A small image classifier, trained from scratch.
Training: adamw at rate 0.0044, 8000 steps, batches of 256, held-out accuracy 99%.
Rows from block 11 of a small image classifier, named by matrix and row number. Rows with one number belong to one channel. Each number is 500 + 25 x the weight over its row's rms, rounded and kept within 0 to 999. All counts start at 0. Numbers have three digits each.
After each channel's rows are labels from the 100 images, of 14848, where the channel reaches its highest value: "colour at peak" is the nearest of a few named colours to the mean colour under the peak. Only what is clearly more common there than usual is listed. The data: capsule endoscopy frames (Kvasir-Capsule).
# convs1: 3x3 conv (model.blocks.11.convs.1.weight, 144x144x3x3, each kernel summed), inputs 96-143
# convs2: expand pointwise conv (model.blocks.11.convs.2.weight, 576x144x1x1, transposed), outputs 90-134

convs1.24:496532522513484459512500520517542511473467447484526538492481496505460500499537499479497496475497505493463488445534538533527482519500511461516523
convs2.24:472486436505506515470528467486513500447463483469490494473513492497517465521506486517479471528556497476510497520495470531504509513546456
colour at peak: orange

convs1.13:449499515458476477493494502495499508497526511518491481512501464482490502505516524541475424486466496502501456484480479503514522464530491463506504
convs2.13:481507515486498509468504508492527498503462472504480521499513538441507439487485486485526449524516497500505500435551529544495514516519545
colour at peak: orange

convs1.115:464510515502477495509467500473498509491534522510537477515474473475454456499448494545495451470491516488475503464504497496506489449502453447505503
convs2.115:507450523480494508473519494513533504529473538509499503490508535498525449507481494463491461515483447542470516462534502557493465476511525
colour at peak: grey

convs1.6:532475458475467455518440507479466510480468456470502484473478538481513451499510528470511487508486464467481545485498514502474505512490507458511497
convs2.6:531511471445519506545488510502491447515497487552536475535501457555529516472515518446492494537487513503515498539454513513508491503484523
colour at peak: black

convs1.125:525500514482514473520513481524464499491492479481540463480490526493493447482492456503482493504478462476496526498495503501510529510503473528511467
convs2.125:542498507476520493558506499502496477540487524518543506521458468517529506473470531490506518491515498530483492536497474517504498487535457
colour at peak: grey

convs1.91:509453497441492508477463485492523484481498517512491472482505506424517522493488508515491432505449491505493510497445488452468479486513475498481478
convs2.91:518507500493507485520477518476516495486465484529523456491429430522555471499488477510546491498474516522494496519541476522461507528479482
colour at peak: grey

convs1.134:524493494492530467533507508512439522488487462476472480506471526513454530535490533453463498447476465470473504480489513465488511480503542511531503
convs2.134:467521516508495490460489509486515447480471474495510505540486505508540449508479518514488445470510484531476494440489481520499530469550501
colour at peak: grey

convs1.83:506485519480469474510469479491477502499487477479500494509471511458508543465478527470463459482456499506499506486502494492497509475461468493511500
convs2.83:505510493449535524514507548511520465506484469509526487528497517511519496482475518482522471539503517503478504535488474534507508508495518
colour at peak: black

convs1.122:516504497465496492513510472534461472486509472476498451513500494479502500526487517483441466499476498510483485490473464505499469468509493488468487
convs2.122:456490488461497525499526549485528485495483521501486534524488506518532494474477506467508470515489469553466476463528515541527497524525502
colour at peak: grey

convs1.32:478484497492501499523453507499484506501537469459454492516468499488461515520497509507489472427516511515506500497490485484512505492505509490515499
convs2.32:480511518504490486486503497466493497498508497485501508498480462501491467510539464558520474509496483502499453503477534478474559487499486
colour at peak: grey

convs1.88:459484473514466503497488470460498442459486505525473469484480480493491520482456490536497491470494505515483492457513439478496457493470466459424474
convs2.88:510503489497472519498552508481458502520504536498501537493569520486492500491484528507512522442501479484528522445498438525525463498455532
colour at peak: black

convs1.71:485479506448484509472453452486530478499502500502503493525505482420506475486485497519514431501474491474496516483477497476494492478504479472477461
convs2.71:497480539531484479487463506467521506490484515552532451495429462564537438527509476495592462494493521535470482496523526512488537502493464
colour at peak: grey

convs1.8:515522506518456479536496465506458481490519483499514484475476510473506475498460492491454506477478481482506527476493468497514512462481450475505489
convs2.8:490526469451516526512509524534506466501483493499525519526494520515519528493503547522538509532477539506478504519522476525505452496478491
colour at peak: black

convs1.47:484537496532506488514526530528543526487484470484488547499502478539470516495508497476507529507531520503495462479548514549526501503513495492529535
convs2.47:485520471527521510466511475473498486446499474469486508473503480496500440560500465533472477542528512471525505499506506521491504530512432
colour at peak: pink

convs1.86:510489487521479483461479509511476478443465493529506490450504506510483435542502522537530524512504472474468499482511513495502449504468506472477490
convs2.86:457486456553499513493490512482445497493504467525500505482489512469464468506505487514458485499486515495512510522501468495501515510506496
colour at peak: pink

convs1.97:498476505449483512489466440494532464479506516523514487492504497418512482497474504527516443509459466474498508476477496477497480479500460482461452
convs2.97:531507515522493484521475496483537523504484522532525479483438451553536466505507482484547495505494524503475487513545481526493515518492469
colour at peak: grey

convs1.52:481504511458493504510488458500476493512482506517531494516477495436493477493504504529499456493477479499511491502488516494526473487490461509497461
convs2.52:543488530530518493529476467495528534529481503507528495477462482575516448476522502469519457516506539492477490511518518533506528513511473
colour at peak: grey

convs1.18:472549487503486534508557451501537464509509552522471487525541497513516511475470501512504505508478509523496487486533479559514527461464449490456515
convs2.18:498562462491468491426501468487472455511462470498456536493509497443460530536497504535488535507492467486504447484472498524551467498494528
colour at peak: orange

convs1.54:541474469490501487491479467479505464474507510514522470481498525456487450499427510518501481504471466470457520469480473481468486476479460490469472
convs2.54:533508505565501476529480492486507497537478503527526465458484469549517488519525483480488515479444526518499504530521492540471506503491507
colour at peak: grey

convs1.49:521438472492525491457472507478521516488470471493461507504494497477527451532509500471503480554509479462491471517480516480428506515510516499518504
convs2.49:531493492525517504467469520504485489491540474497481467493487488504512509493475470503471492553468514524523519515490470481495501521492535
colour at peak: yellow

convs1.46:504474480494517527485482515472493504500527519489433522506544479520533497535514512463500514515514501523525466529471478463464443513489524528503500
convs2.46:497496519485519501525487542481502501458562500519519463459491485493500466503469459494506482516496525542505502473536511471496524539506493
colour at peak: grey

convs1.50:497553469499466509516508497553461502521525537499525500525526514512516480476483485461539510530516451473525549494525531531539553498489480481507457
convs2.50:483554487490488494462500501496520485490514520500500559529490535538473512531513501515508525544501521492459458479478524530523466510501516
colour at peak: pink; orange

convs1.104:503477508446483512487466459497530464484501520518508476487506504419517497488476502527505437506458467477498511495462495469493478472502461486463462
convs2.104:526500506502502479516478503479526514491477496528524465482432435541555463503496481494555490500489521516479498515546477521480505527492482
colour at peak: grey

convs1.137:461513504486498497504501488485488488530514463489500469527482482477509463494517471483457494495508464510529501514499557504545497508518445507493479
convs2.137:503531535490528510447514517535491500528500492502527520529503491533439537503507503544494516510488478509465457520475495513501480487438539
colour at peak: grey

convs1.74:516504510485508484517505464514478491468487485490526485458475524478501446468496481514496491510463456458479530476505486501512500494491474515503468
convs2.74:544491503497522483556511517509495501536466564534540507496478450523491483486468518517526493516515490536497515537471512519497499477537451
colour at peak: grey

convs1.58:480467495458513478498456491531435512500492504487511517528500493462480535497521488469445444468508490468497515510480497477506528495519496498518489
convs2.58:498548529537518507460473504453501493469486478482521485525459529491514468476514505509508467459506493516514476502512463542474525515509468
colour at peak: grey

convs1.82:485461512486488511480461471492438478516487499502521526517488484473470484466475398486508483501515463448526519502491481499481501474463491481473456
convs2.82:500492479513504499526462454505503508502473453486510546530453479505523519476525501503512495471509519475492472503555433521522535526517462
colour at peak: grey; black

convs1.123:513475485471517471510497503520469522492487468507469505515460520507489530516512500411458472469494484465496486493499505495493515489562506489531511
convs2.123:503510538508498507467482505482509468437466461479531509523475495492540460501480505500484443469486494536476496452460463533480514502539509
colour at peak: grey; pink