{"model": "image classifier", "dataset": "capsule endoscopy frames (Kvasir-Capsule)", "train_examples": 42238, "image_size": 64, "crop_scale_min": 0.7, "horizontal_flip": true, "targets": ["finding"], "num_classes": 11, "arch": "resnet_bottleneck", "norm": "batchnorm", "activation": "relu", "depths": [4, 4, 4, 4], "kernel_size": 3, "stem": "deep", "avg_pool_shortcut": false, "widths": [256, 384, 576, 864], "label_smoothing": 0.2, "loss": "binary_cross_entropy", "init": "trunc_normal_002", "residual_init": "scaled_by_depth", "optimizer": "adamw", "lr": 0.0044, "beta1": 0.95, "beta2": 0.999, "eps": 1e-10, "grad_clip": 0.5, "steps": 8000, "batch_size": 256, "epochs": 48.5, "lr_schedule": "linear", "final_lr_fraction": 0, "warmup_steps": 400, "weight_decay": 0.2}
Rows from block 12, named by matrix and row number. Each number is 50 + 15 x the weight over the matrix's rms, rounded and kept within 0 to 99. All counts start at 0.
# short0: shortcut pointwise conv, stride 2 (model.blocks.12.short.0.weight, 864x576x1x1), inputs 96-191
short0.506:41 51 58 52 57 55 42 17 51 30 71 41 61 48 61 64 39 47 32 38 46 51 38 42 21 50 51 39 33 48 28 46 49 48 60 60 10 61 46 43 34 54 77 49 51 63 45 27 49 30 38 46 79 38 53 50 38 47 47 40 36 43 70 50 90 48 65 35 46 37 52 56 35 32 59 43 45 28 42 77 58 50 66 43 30 47 52 48 58 63 60 45 54 47 42 49
short0.507:38 39 45 41 61 46 52 58 42 59 43 09 56 53 48 52 65 47 58 39 36 58 34 45 48 50 48 28 59 61 32 55 55 48 35 52 33 45 18 49 46 58 48 44 35 74 56 28 68 56 32 37 54 29 55 46 58 53 30 46 42 28 61 53 36 39 44 49 26 46 30 47 42 22 46 40 36 41 51 44 55 33 26 42 43 44 39 52 63 54 37 33 32 39 57 49
short0.508:34 53 23 50 50 63 54 55 43 37 37 59 37 28 53 63 53 76 23 27 76 14 26 50 31 70 37 35 54 82 45 29 54 50 34 64 34 38 33 32 65 51 88 43 54 69 65 44 51 36 77 81 60 53 68 46 51 54 56 39 28 32 59 59 47 42 25 61 06 42 56 56 62 53 42 42 52 47 26 61 61 33 44 56 61 34 67 56 51 25 64 42 54 37 38 24
short0.509:58 58 39 39 40 72 72 45 41 30 55 32 46 42 61 73 44 44 35 59 27 34 55 45 32 52 40 31 57 50 64 50 43 20 26 35 57 45 77 39 48 58 69 51 65 38 55 70 33 28 23 77 58 47 31 28 39 22 75 61 57 74 42 46 70 42 71 53 65 74 33 58 42 33 65 38 40 49 56 32 36 35 60 41 58 34 72 47 78 41 74 60 66 41 59 43
short0.510:54 57 41 68 64 39 45 71 49 56 48 44 45 51 61 50 42 44 39 59 49 56 61 32 41 82 46 50 62 51 72 48 55 57 59 55 51 59 30 54 56 55 63 53 64 28 43 49 61 51 66 38 69 41 49 46 61 54 74 86 51 40 37 62 80 29 68 99 16 48 69 61 52 45 58 62 48 72 85 29 67 33 47 34 69 61 55 41 45 35 52 62 63 36 64 65
short0.511:62 54 45 41 58 36 67 37 32 33 23 51 31 32 43 11 54 61 52 44 56 61 46 65 75 35 41 52 37 39 57 60 36 38 42 58 69 39 52 42 53 43 44 59 53 56 52 48 63 50 50 25 31 37 54 70 39 42 47 40 40 54 48 34 24 35 23 30 52 64 52 32 42 68 41 51 45 48 39 53 69 14 51 56 47 42 47 84 31 51 53 56 46 44 57 30
short0.512:63 41 31 50 52 36 54 22 47 38 40 41 47 43 38 37 72 51 29 47 49 43 52 56 23 52 53 27 53 74 46 48 37 29 40 54 29 53 60 57 42 15 50 76 42 48 68 68 40 53 64 49 53 68 64 38 33 55 40 27 48 43 56 48 47 47 35 32 30 41 44 49 39 25 39 61 39 35 15 36 50 47 43 56 44 38 48 53 17 39 43 55 40 38 35 46
short0.513:52 31 27 32 44 52 44 40 38 27 21 44 75 42 40 29 44 58 35 51 45 61 24 60 30 35 25 48 55 25 34 56 44 41 51 51 59 30 43 71 30 54 42 41 54 63 27 47 66 30 16 49 19 35 45 43 57 40 49 41 18 40 35 57 35 49 36 33 71 61 42 33 17 36 52 24 63 69 44 32 54 40 17 37 38 65 53 20 44 37 59 32 30 35 34 32
short0.514:48 48 15 16 59 43 53 52 41 50 45 37 67 43 42 30 57 37 61 53 33 47 31 37 57 68 40 50 64 61 61 55 62 73 56 60 38 58 35 50 56 41 49 52 52 64 68 50 68 49 50 52 45 46 61 46 64 68 45 54 36 31 63 41 39 49 48 64 37 41 38 49 40 33 44 43 47 64 61 20 47 30 51 60 47 47 47 36 51 54 46 42 38 34 53 44
short0.515:50 46 39 48 18 54 33 67 70 45 36 50 45 53 65 24 35 36 20 64 25 41 49 45 35 41 68 63 36 33 51 51 35 52 35 43 88 50 72 79 52 69 71 68 36 40 47 82 54 52 34 55 21 50 27 09 58 50 34 66 60 38 40 61 14 47 24 68 58 57 52 57 47 41 29 57 45 49 43 39 45 47 41 38 60 53 66 39 25 40 57 41 62 26 59 36
short0.516:61 60 50 42 46 52 55 48 71 46 52 30 44 31 43 87 47 50 57 57 58 60 66 55 48 38 51 57 42 23 55 25 50 33 25 32 37 31 47 33 51 32 71 24 77 53 47 31 47 19 40 49 61 59 30 38 64 44 74 56 53 72 39 59 66 15 37 44 62 66 33 59 61 60 63 49 41 64 33 53 47 39 32 46 66 48 51 37 45 34 68 88 69 67 53 54
short0.517:52 21 15 49 36 49 35 46 44 41 39 34 59 40 33 31 46 58 42 44 64 36 34 46 30 47 41 46 55 47 55 38 28 23 32 50 31 39 31 60 59 56 50 30 28 14 53 58 37 52 31 68 46 71 47 42 39 38 53 37 48 37 61 54 07 41 37 47 29 35 19 62 21 47 22 69 61 23 40 46 20 62 62 89 41 34 50 25 18 42 45 66 51 47 52 44
short0.518:25 32 39 18 57 45 42 53 43 37 46 45 71 69 69 50 41 68 45 27 62 35 42 58 36 63 61 29 45 63 27 32 38 55 65 44 20 64 78 39 60 39 42 62 47 50 36 31 35 42 43 47 32 33 41 46 45 39 44 36 58 72 54 48 70 56 61 42 46 70 64 34 49 53 24 35 41 21 40 49 42 26 50 37 45 54 72 10 49 33 55 49 51 26 40 42
short0.519:40 34 31 57 49 55 30 54 45 26 54 64 75 25 64 45 84 28 48 49 59 64 48 22 34 43 45 45 32 46 27 71 45 30 36 31 52 46 58 22 35 36 14 46 44 51 35 23 44 35 43 28 55 74 37 23 41 43 61 35 21 71 50 30 58 41 21 39 68 47 36 65 21 61 61 21 12 55 37 47 38 41 24 15 52 80 41 60 46 50 35 52 41 41 53 19