python train.py --crop_scale_min=0.7 --stem="deep" --label_smoothing=0.2 --loss="binary_cross_entropy" --final_lr_fraction=0
Rows from block 4 of a small image classifier, named by matrix and row number. Rows with one number belong to one channel. Each number is 50 + 15 x the weight over its row's rms, rounded and kept within 0 to 99. All counts start at 0. After the name is the row's rms in percent of the matrix's.
After each channel's rows are labels from the 100 images, of 14848, where the channel reaches its highest value: "responds to" is what is common among them. Only what is clearly more common there than usual is listed. The data: capsule endoscopy frames (Kvasir-Capsule). In brackets: how many of the 100.
# convs1: 3x3 conv, stride 2 (model.blocks.4.convs.1.weight, 96x96x3x3, each kernel summed), inputs 64-95
# convs2: expand pointwise conv (model.blocks.4.convs.2.weight, 384x96x1x1, transposed), outputs 56-83

convs1.67 091:53 58 80 39 31 59 47 69 59 42 67 53 55 51 73 68 67 52 70 72 72 71 59 34 71 31 41 49 66 35 32 62
convs2.67 066:77 41 42 19 74 58 48 42 41 61 41 45 55 31 43 38 49 52 56 48 44 61 33 48 60 38 53 42
responds to: finding: ileocecal valve (26)

convs1.8 084:75 77 64 37 42 69 43 33 47 46 63 65 63 73 34 46 57 50 60 73 64 41 57 44 26 45 46 76 75 42 39 70
convs2.8 088:50 35 50 28 68 64 42 80 28 68 44 25 49 47 52 39 37 76 58 55 35 61 44 34 77 55 57 32
responds to: finding: foreign body (31)

convs1.93 108:46 37 50 61 71 49 48 47 57 60 50 47 49 47 47 31 48 51 44 47 42 54 58 66 56 73 61 36 48 60 69 32
convs2.93 107:74 52 36 33 28 66 81 49 46 63 53 48 38 48 87 39 59 42 50 47 52 61 33 52 42 65 50 48
responds to: finding: pylorus (26)

convs1.53 101:64 50 43 46 44 80 46 40 35 48 78 54 62 64 40 53 38 55 52 84 76 22 46 44 30 43 46 70 86 45 43 50
convs2.53 123:47 36 54 29 64 47 52 81 36 63 35 29 50 49 55 32 39 78 45 52 27 61 50 33 87 64 57 35
responds to: finding: foreign body (25)

convs1.32 081:71 64 66 34 26 69 44 45 51 38 63 59 60 69 43 42 63 45 71 76 69 39 73 30 32 28 39 66 67 34 23 59
convs2.32 075:53 33 49 34 68 54 43 67 25 69 46 25 50 47 52 38 39 73 56 57 35 56 43 35 69 56 56 30
responds to: finding: foreign body (27)

convs1.36 050:38 29 43 42 25 29 47 19 32 35 36 47 37 38 25 64 52 49 30 30 26 35 57 32 38 26 40 29 27 38 34 39
convs2.36 026:75 66 49 55 48 47 48 63 69 48 50 50 31 52 68 44 50 54 44 12 56 60 40 52 42 43 59 59
responds to: finding: blood fresh (34)

convs1.86 091:70 65 57 41 39 78 47 36 44 46 67 55 65 70 35 53 43 53 59 83 69 23 51 40 27 40 44 77 82 42 37 62
convs2.86 101:50 34 51 34 63 44 46 72 25 67 40 23 44 49 53 35 35 80 48 58 32 64 44 33 75 57 59 26
responds to: finding: foreign body (30)

convs1.84 110:44 35 50 62 76 46 54 33 52 61 51 50 46 46 31 27 39 52 44 46 40 42 55 70 48 75 61 41 47 62 74 37
convs2.84 113:77 54 34 49 30 30 78 45 45 63 56 51 37 39 84 42 58 41 27 63 51 58 41 50 39 65 48 52
responds to: finding: pylorus (25)

convs1.76 120:43 30 50 62 76 45 54 36 55 59 51 48 46 46 36 32 42 50 43 51 42 51 54 68 54 75 60 43 49 63 75 30
convs2.76 126:93 53 33 43 33 41 87 46 44 65 56 51 35 41 76 39 58 41 31 56 52 58 32 49 42 64 49 48
responds to: finding: pylorus (25)

convs1.3 100:50 52 46 57 71 59 45 38 49 59 55 50 48 52 37 24 41 49 43 63 54 37 40 65 39 72 59 55 63 58 69 46
convs2.3 078:86 41 49 31 47 51 68 55 32 73 51 40 29 51 74 24 48 55 44 55 45 71 09 46 56 60 55 31
responds to: finding: pylorus (25)

convs1.9 088:75 63 58 38 27 77 44 48 51 40 68 59 64 74 48 52 56 49 71 86 76 39 57 33 41 32 41 68 78 39 30 58
convs2.9 097:50 32 51 38 65 45 45 65 26 63 43 24 52 49 57 32 36 80 48 56 33 61 46 33 70 58 56 27
responds to: finding: foreign body (26)

convs1.55 128:60 63 47 59 67 64 46 40 51 57 54 56 53 61 41 34 38 49 45 68 58 44 44 62 48 68 57 60 71 60 67 58
convs2.55 102:74 35 52 38 53 44 62 65 25 71 49 33 33 53 64 19 40 69 40 55 39 73 18 37 66 61 57 26
responds to: finding: foreign body (32)

convs1.52 097:80 68 56 39 37 74 46 49 45 46 74 62 64 79 47 46 58 50 70 85 76 38 50 38 39 36 45 71 75 40 37 63
convs2.52 125:49 32 51 35 72 53 50 90 31 61 41 26 52 49 55 37 38 85 52 54 33 68 45 33 86 54 58 31
responds to: finding: foreign body (28)

convs1.88 099:72 79 53 40 43 68 45 33 39 44 64 68 60 72 29 40 47 46 55 74 66 29 47 43 27 44 44 71 68 42 43 74
convs2.88 092:46 28 53 23 63 64 44 75 25 61 46 18 50 50 53 26 35 81 56 50 36 64 44 34 77 60 58 31
responds to: finding: foreign body (32)

convs1.42 097:75 63 48 41 34 73 44 45 40 43 70 59 68 76 44 58 48 48 64 86 76 27 48 37 36 36 42 72 80 38 32 59
convs2.42 106:48 30 52 38 63 42 46 66 29 65 42 26 52 50 57 23 32 83 46 55 30 63 45 33 69 64 59 30
responds to: finding: foreign body (26)

convs1.79 086:38 23 48 55 66 41 45 49 56 56 44 38 40 39 50 41 50 45 45 46 42 54 54 62 54 66 56 41 40 55 63 16
convs2.79 068:89 51 42 41 42 59 73 54 46 69 55 51 36 43 73 41 54 47 47 46 56 59 31 52 50 53 54 45
responds to: finding: pylorus (26)

convs1.18 108:60 65 45 58 64 62 39 35 49 55 53 58 56 61 35 32 42 46 42 67 57 39 45 59 41 65 55 60 64 56 62 56
convs2.18 086:72 34 51 29 54 45 64 60 25 70 51 33 41 58 65 22 42 63 41 56 37 69 24 38 59 60 55 32
responds to: finding: foreign body (34)

convs1.7 110:77 62 48 38 32 76 43 51 46 42 72 58 68 74 52 59 50 47 67 86 76 39 50 34 47 33 41 71 78 39 29 58
convs2.7 122:50 31 51 41 66 43 48 68 29 62 42 24 54 50 56 31 34 85 47 55 33 66 46 31 72 60 57 29
responds to: finding: foreign body (25)