Weights of a small image classifier.
Model: 6.69M parameters, 64-pixel images, arch resnet_bottleneck, norm batchnorm, activation relu, widths [256, 384, 576, 864].
Training: 8000 steps, held-out accuracy 99%.
Data: 42238 training examples, 48.5 epochs.
Rows from block 3 of a small image classifier, named by matrix and row number. Rows with one number belong to one channel. Each number is 128 + 24 x the weight over its row's rms, rounded and kept within 0 to 255. All counts start at 0. Numbers have three digits each.
After each channel's rows are labels from the 100 images, of 14848, where the channel reaches its highest value: "colour at peak" is the nearest of a few named colours to the mean colour under the peak. Only what is clearly more common there than usual is listed. The data: capsule endoscopy frames (Kvasir-Capsule).
# convs1: 3x3 conv (model.blocks.3.convs.1.weight, 64x64x3x3, each kernel summed), inputs 0-63
# convs2: expand pointwise conv (model.blocks.3.convs.2.weight, 256x64x1x1, transposed), outputs 0-85

convs1.37:116107136092099128102097109126130095125114134099103097114101111099110113127105117095100096111094092093118110082128098112093103137099103116094098114097106124128135110102100121128088086090114107
convs2.37:127092128109146117125107131119149113092095132121100115131177096147142135109092142083137196138127137176124170138151118118152123151121138134085133114138144173092123177116149145122074084133104150120107140131109135174167078132138162150136110103113205134145116102
colour at peak: orange

convs1.11:151142125162159122170173151147126162125135137162170147142156128153172156127152131176135125142171141164141140120127161130138149127149136130167163127166139138128125142170151124126154156168144161
convs2.11:105122145121095111124130114140120104131145131126081145165116075142097132105083099132131128157105154155144132137173152129214149077088145109154119139110140124062112120156140124124128143122117099136103133132088147199136112109111176125135103116139124109070100117
colour at peak: black

convs1.61:112106133092094124101099112116127095124114130096095105114102114100100112124103118092096097108088089093114111109130097111097101138100098113088097124097110121129134112101096124127096089096114102
convs2.61:129098132108156109126110137116146104098093131121099112124182101152133135106089142082139197143120141171122173139157107103145125146119140137086133122133150170102126166120146142117088091131102152124106145125120134184164079130138165151137110106117192136146115098
colour at peak: orange

convs1.55:108108140096095141098104105115127091124131132087088121100112104099095106126092155089131114096090126107109114117130098110102103137111129106093094134091112125138138116091099130132097096094095095
convs2.55:135111114120125137132106131114125116119118118118124111137137110107148091114150127090149110146089167134118146117148122129158132145122105124151139091115132138082145170148129123151136097120107117159064159102108123119063133115190134151136127125090136158114130138
colour at peak: orange

convs1.28:112105132097095128098097106128130094126118129095094101112101110101105108126099123093110110112086086108119103099128096116082108141097103105105087125101114123129130109095096124129106095089110099
convs2.28:126092130105146111126108127121151107087095123121096116127175102150134135105092143077136192139122144171120167143151113114148127143123139135088139111134145169098122176131144141118080086129102146121112143127106134177161072130138164150141107107116195137143108102
colour at peak: orange

convs1.3:144152125159167121168170147144121173122133131155172145156156129166158145126162128166135119149168137164151144129128154130136150125148136132166160126181134140128129145165150122130162153161147154
convs2.3:102118139116097104132132108145114104134156141133098139152117056147108127111093090144120129151105151151126137140169154136202150072097152107156130134111126129088115113149134129114123158117109089120116122134094138199136116110113177114134097123140132099095101114
colour at peak: black