{"arch": "resnet_bottleneck", "model": "image classifier", "dataset": "capsule endoscopy frames (Kvasir-Capsule)", "train_examples": 42238, "image_size": 64, "crop_scale_min": 0.7, "horizontal_flip": true, "targets": ["finding"], "num_classes": 11, "norm": "batchnorm", "activation": "relu", "depths": [4, 4, 4, 4], "kernel_size": 3, "stem": "deep", "avg_pool_shortcut": false, "widths": [256, 384, 576, 864], "label_smoothing": 0.2, "loss": "binary_cross_entropy", "init": "trunc_normal_002", "residual_init": "scaled_by_depth", "optimizer": "adamw", "lr": 0.0044, "beta1": 0.95, "beta2": 0.999, "eps": 1e-10, "grad_clip": 0.5, "steps": 8000, "batch_size": 256, "epochs": 48.5, "lr_schedule": "linear", "final_lr_fraction": 0, "warmup_steps": 400, "weight_decay": 0.2}
Rows from block 5, named by matrix and row number. Each number is 128 + 32 x the weight over its row's rms, rounded and kept within 0 to 255. All counts start at 0.
# convs1: 3x3 conv (model.blocks.5.convs.1.weight, 96x96x3x3), inputs 77-87, a 3x3 kernel for each
convs1.5 [125 128 126 122 130 129 128 146 151 134 114 125 122 107 109  81  54  69 222 218 255 175 111 163 151  99 138 114 111 111 121 123 113 137 136 119 130 133 138 132 134 134 147 154 151 219 209 255 194 133 181 167 123 148 104  86  91 121 114 102 154 141 109 107 113 119 112 118 116 126 132 120 109 104  94 135 135 111 121 124 105 107  91  96 116 105 101 137 128 110 171 167 189 146 118 138 128 112 132]
convs1.6 [120 115  96 127 150 101 141 144 102 102 111 110  95 109 113 104 111 108  10  28  51  53  65  91  56  39  63 120 120 117 112 113 114 119 106 101  87  75  73  93 118  79 138 139  91  29  42  54  58  59  92  61  42  44  90  94 129  88 104 133 117 110  98  84  67  92  65  82  59  82  88  62 112 107 107  68 108  70  81  84  72 111  79 117 106  87 125  76  70  77  53  62  72  82 101 111 101 114 118]
convs1.7 [ 79  76  62 135 136 125 133 130 115 167 163 173 175 168 174 161 147 163  79 120 145  70  80  96  97  74 112 123 102  96 137 118 120 167 121 152  91  98  70 142 168 123 133 121 141  60 118 146  85  90 117 101  77 115 103  96 108 139 169 149 148 118 165 129 133 121 177 163 171 167 143 165 140 136 136 188 155 184 199 169 192 119 128 130 120 157 133 159 152 164  85  99 129  99  90 123 122  94 120]
convs1.8 [131 185 169  91  97 135 115  97  91 118 102  79 165 137  72 158 145 111 168 100  51 176 109  53 176 142 100 142 152 136 141 117 117 131 118  95 146 200 175  96 109 141 123  90  77 161 113  75 183 116  61 170 134 102 161 169 152 113 114 117 145 105  90 110 159 143  67  97 119 123 105  88  90 143 135  67 104 114 106 129 111 139 154 133 116 137 135 149 140 106 169 120  89 157  97  82 150 128  95]
convs1.9 [ 92  85  74  76  85  72  78  84  81 120 124 146 134 143 153 141 135 151  62 127 149  96 121 127 136 104 137 139 112 116 133 120 119 149 118 136 124 108  70  87 104  66  74  81  93  48 114 137  94 111 120 135 108 138 157 113 133 139 156 130 115  80 143 132 122 143 130 129 123 124 109 130 134 131 165 148 137 129 134 122 142 125 120 137 116 133 120 143 126 137 112 132 132 116 119 125 131 119 128]
convs1.10 [167 112 159 147 154 137 136 119 140 144 148 171 122 116 150 118 127 151  63  76  75  80  95  97  95  94  97 162 148 164 124 120 131 132 124 138 225 155 226 166 148 153 171 138 180  75  86  89  90 102 105 102 101  99 192 141 197 164 120 150 198 164 208 176 121 177 142 132 140 149 132 170 139 114 151 121 130 132 126 125 160 180 125 178 154 113 151 202 148 203 121 122 128 111 114 118 112 107 115]
convs1.11 [159 115 164 147 148 139 139 116 136 150 147 175 125 114 149 143 136 159  63  75  76  73  84  82  83  84  86 170 145 168 128 118 137 140 126 147 217 151 220 165 139 148 171 127 164  72  81  89  82  91  94  89  91  92 186 130 194 158 103 143 189 149 202 173 114 181 146 129 142 166 132 173 133 101 157 131 139 148 152 131 172 185 125 182 158 108 148 213 149 205 120 118 126 113 112 115 114 107 109]
convs1.12 [101 111 126 147 126  96 159 178 126 167 186 178 135 131 158 149 147 163 160 176 174 121 123 122  92  63  72 108 101 117 121 111 120 141 121 131  77 112 118 150 135  99 156 172 113 139 164 153 115 127 130 103  81  93 119 113 115 122 149 133 118 114  97  89 116 117 134 119  98 158 167 124 106 127 120 156 120 132 197 204 176  95 119 108  89 137 102 116 136 131 164 146 141 149 126 132 113  82  97]
convs1.13 [107 104  77 137 124  92 131 133 104 151 134 149 163 148 158 165 139 160  44  91 117  75  85  92 104  73  97 144 123 115 141 127 125 176 135 162 121 116  76 151 151  92 136 132 129  28  81 112  81  96 103 115  88 106 136 108 127 156 164 145 164 134 179 156 146 145 179 153 141 182 145 156 178 160 164 193 153 151 207 164 187 128 138 149 132 153 134 182 161 178  97 120 132 107 109 121 127 112 122]
convs1.14 [ 95 126  89  97 144  93  92 106  83  97  86  98 107 129  79 155 187 120 119 106 176  86  53 114 126 132 118 111 120 116 116 101 103 113 129 109  90 131 113 103 152 113 115 108 100 136 121 183  83  76 119 121 133 112 131 175 139 141 215 138 121 162 118  92 110  86 105 144  81 134 176 117  52  87  57 115 171  46 122 207 113 126 138 119 142 166 133 133 154 132  95  98 129  83  73  88  93 100  86]
convs1.15 [138 105 171 109 110 130  94 102 128 123 116 108 130  94 101 121 106 121  59  50  51  55  49  50  53  56  50 169 163 181 125 118 136 123 114 129 179 128 209 114  96 129 125 112 141  62  60  70  68  63  71  64  67  73 173 124 184 147 111 146 189 163 192 132  93 161  97  90 116 126 107 141 103  77 147  99  93 118 118  98 142 135  95 151 130  96 122 193 157 188 124 121 129 106 103 111 101  98 106]
convs1.16 [ 90  99  85  83  99  78  70  95  73 179 179 171 162 144 172 154 151 170 115 165 166 100 116  85  94  77  66 110 102  91 129 110 112 152 113 140  95 109  79 104 134  75  86  84  81  99 157 154  91 111  86  99  77  67 100  90 100 130 146 140 132  93 107 127 128 113 150 132 153 137 122 128 153 132 113 182 122 177 190 159 179  94 101  97 101 135 118 133 138 135  90 104 107 100  87  85  89  64  73]
convs1.17 [ 80 125 151  75 150 210 105 153 139 132 140 146 127 101 112 118 117 108  86 137 180  44 119 170  64 120 176 105 133 108 128 144 137 112 147 125  70 104 122  76 144 194  93 150 127  74 125 174  42 125 181  71 129 192 140 155 116 124 156 163 118 158 122 112 122 132 100 152 186 104 165 130 110 117 133  96 138 170  86 166 110 110 145 105 100 162 151  97 160 136  73 122 141  73 115 157  59 112 152]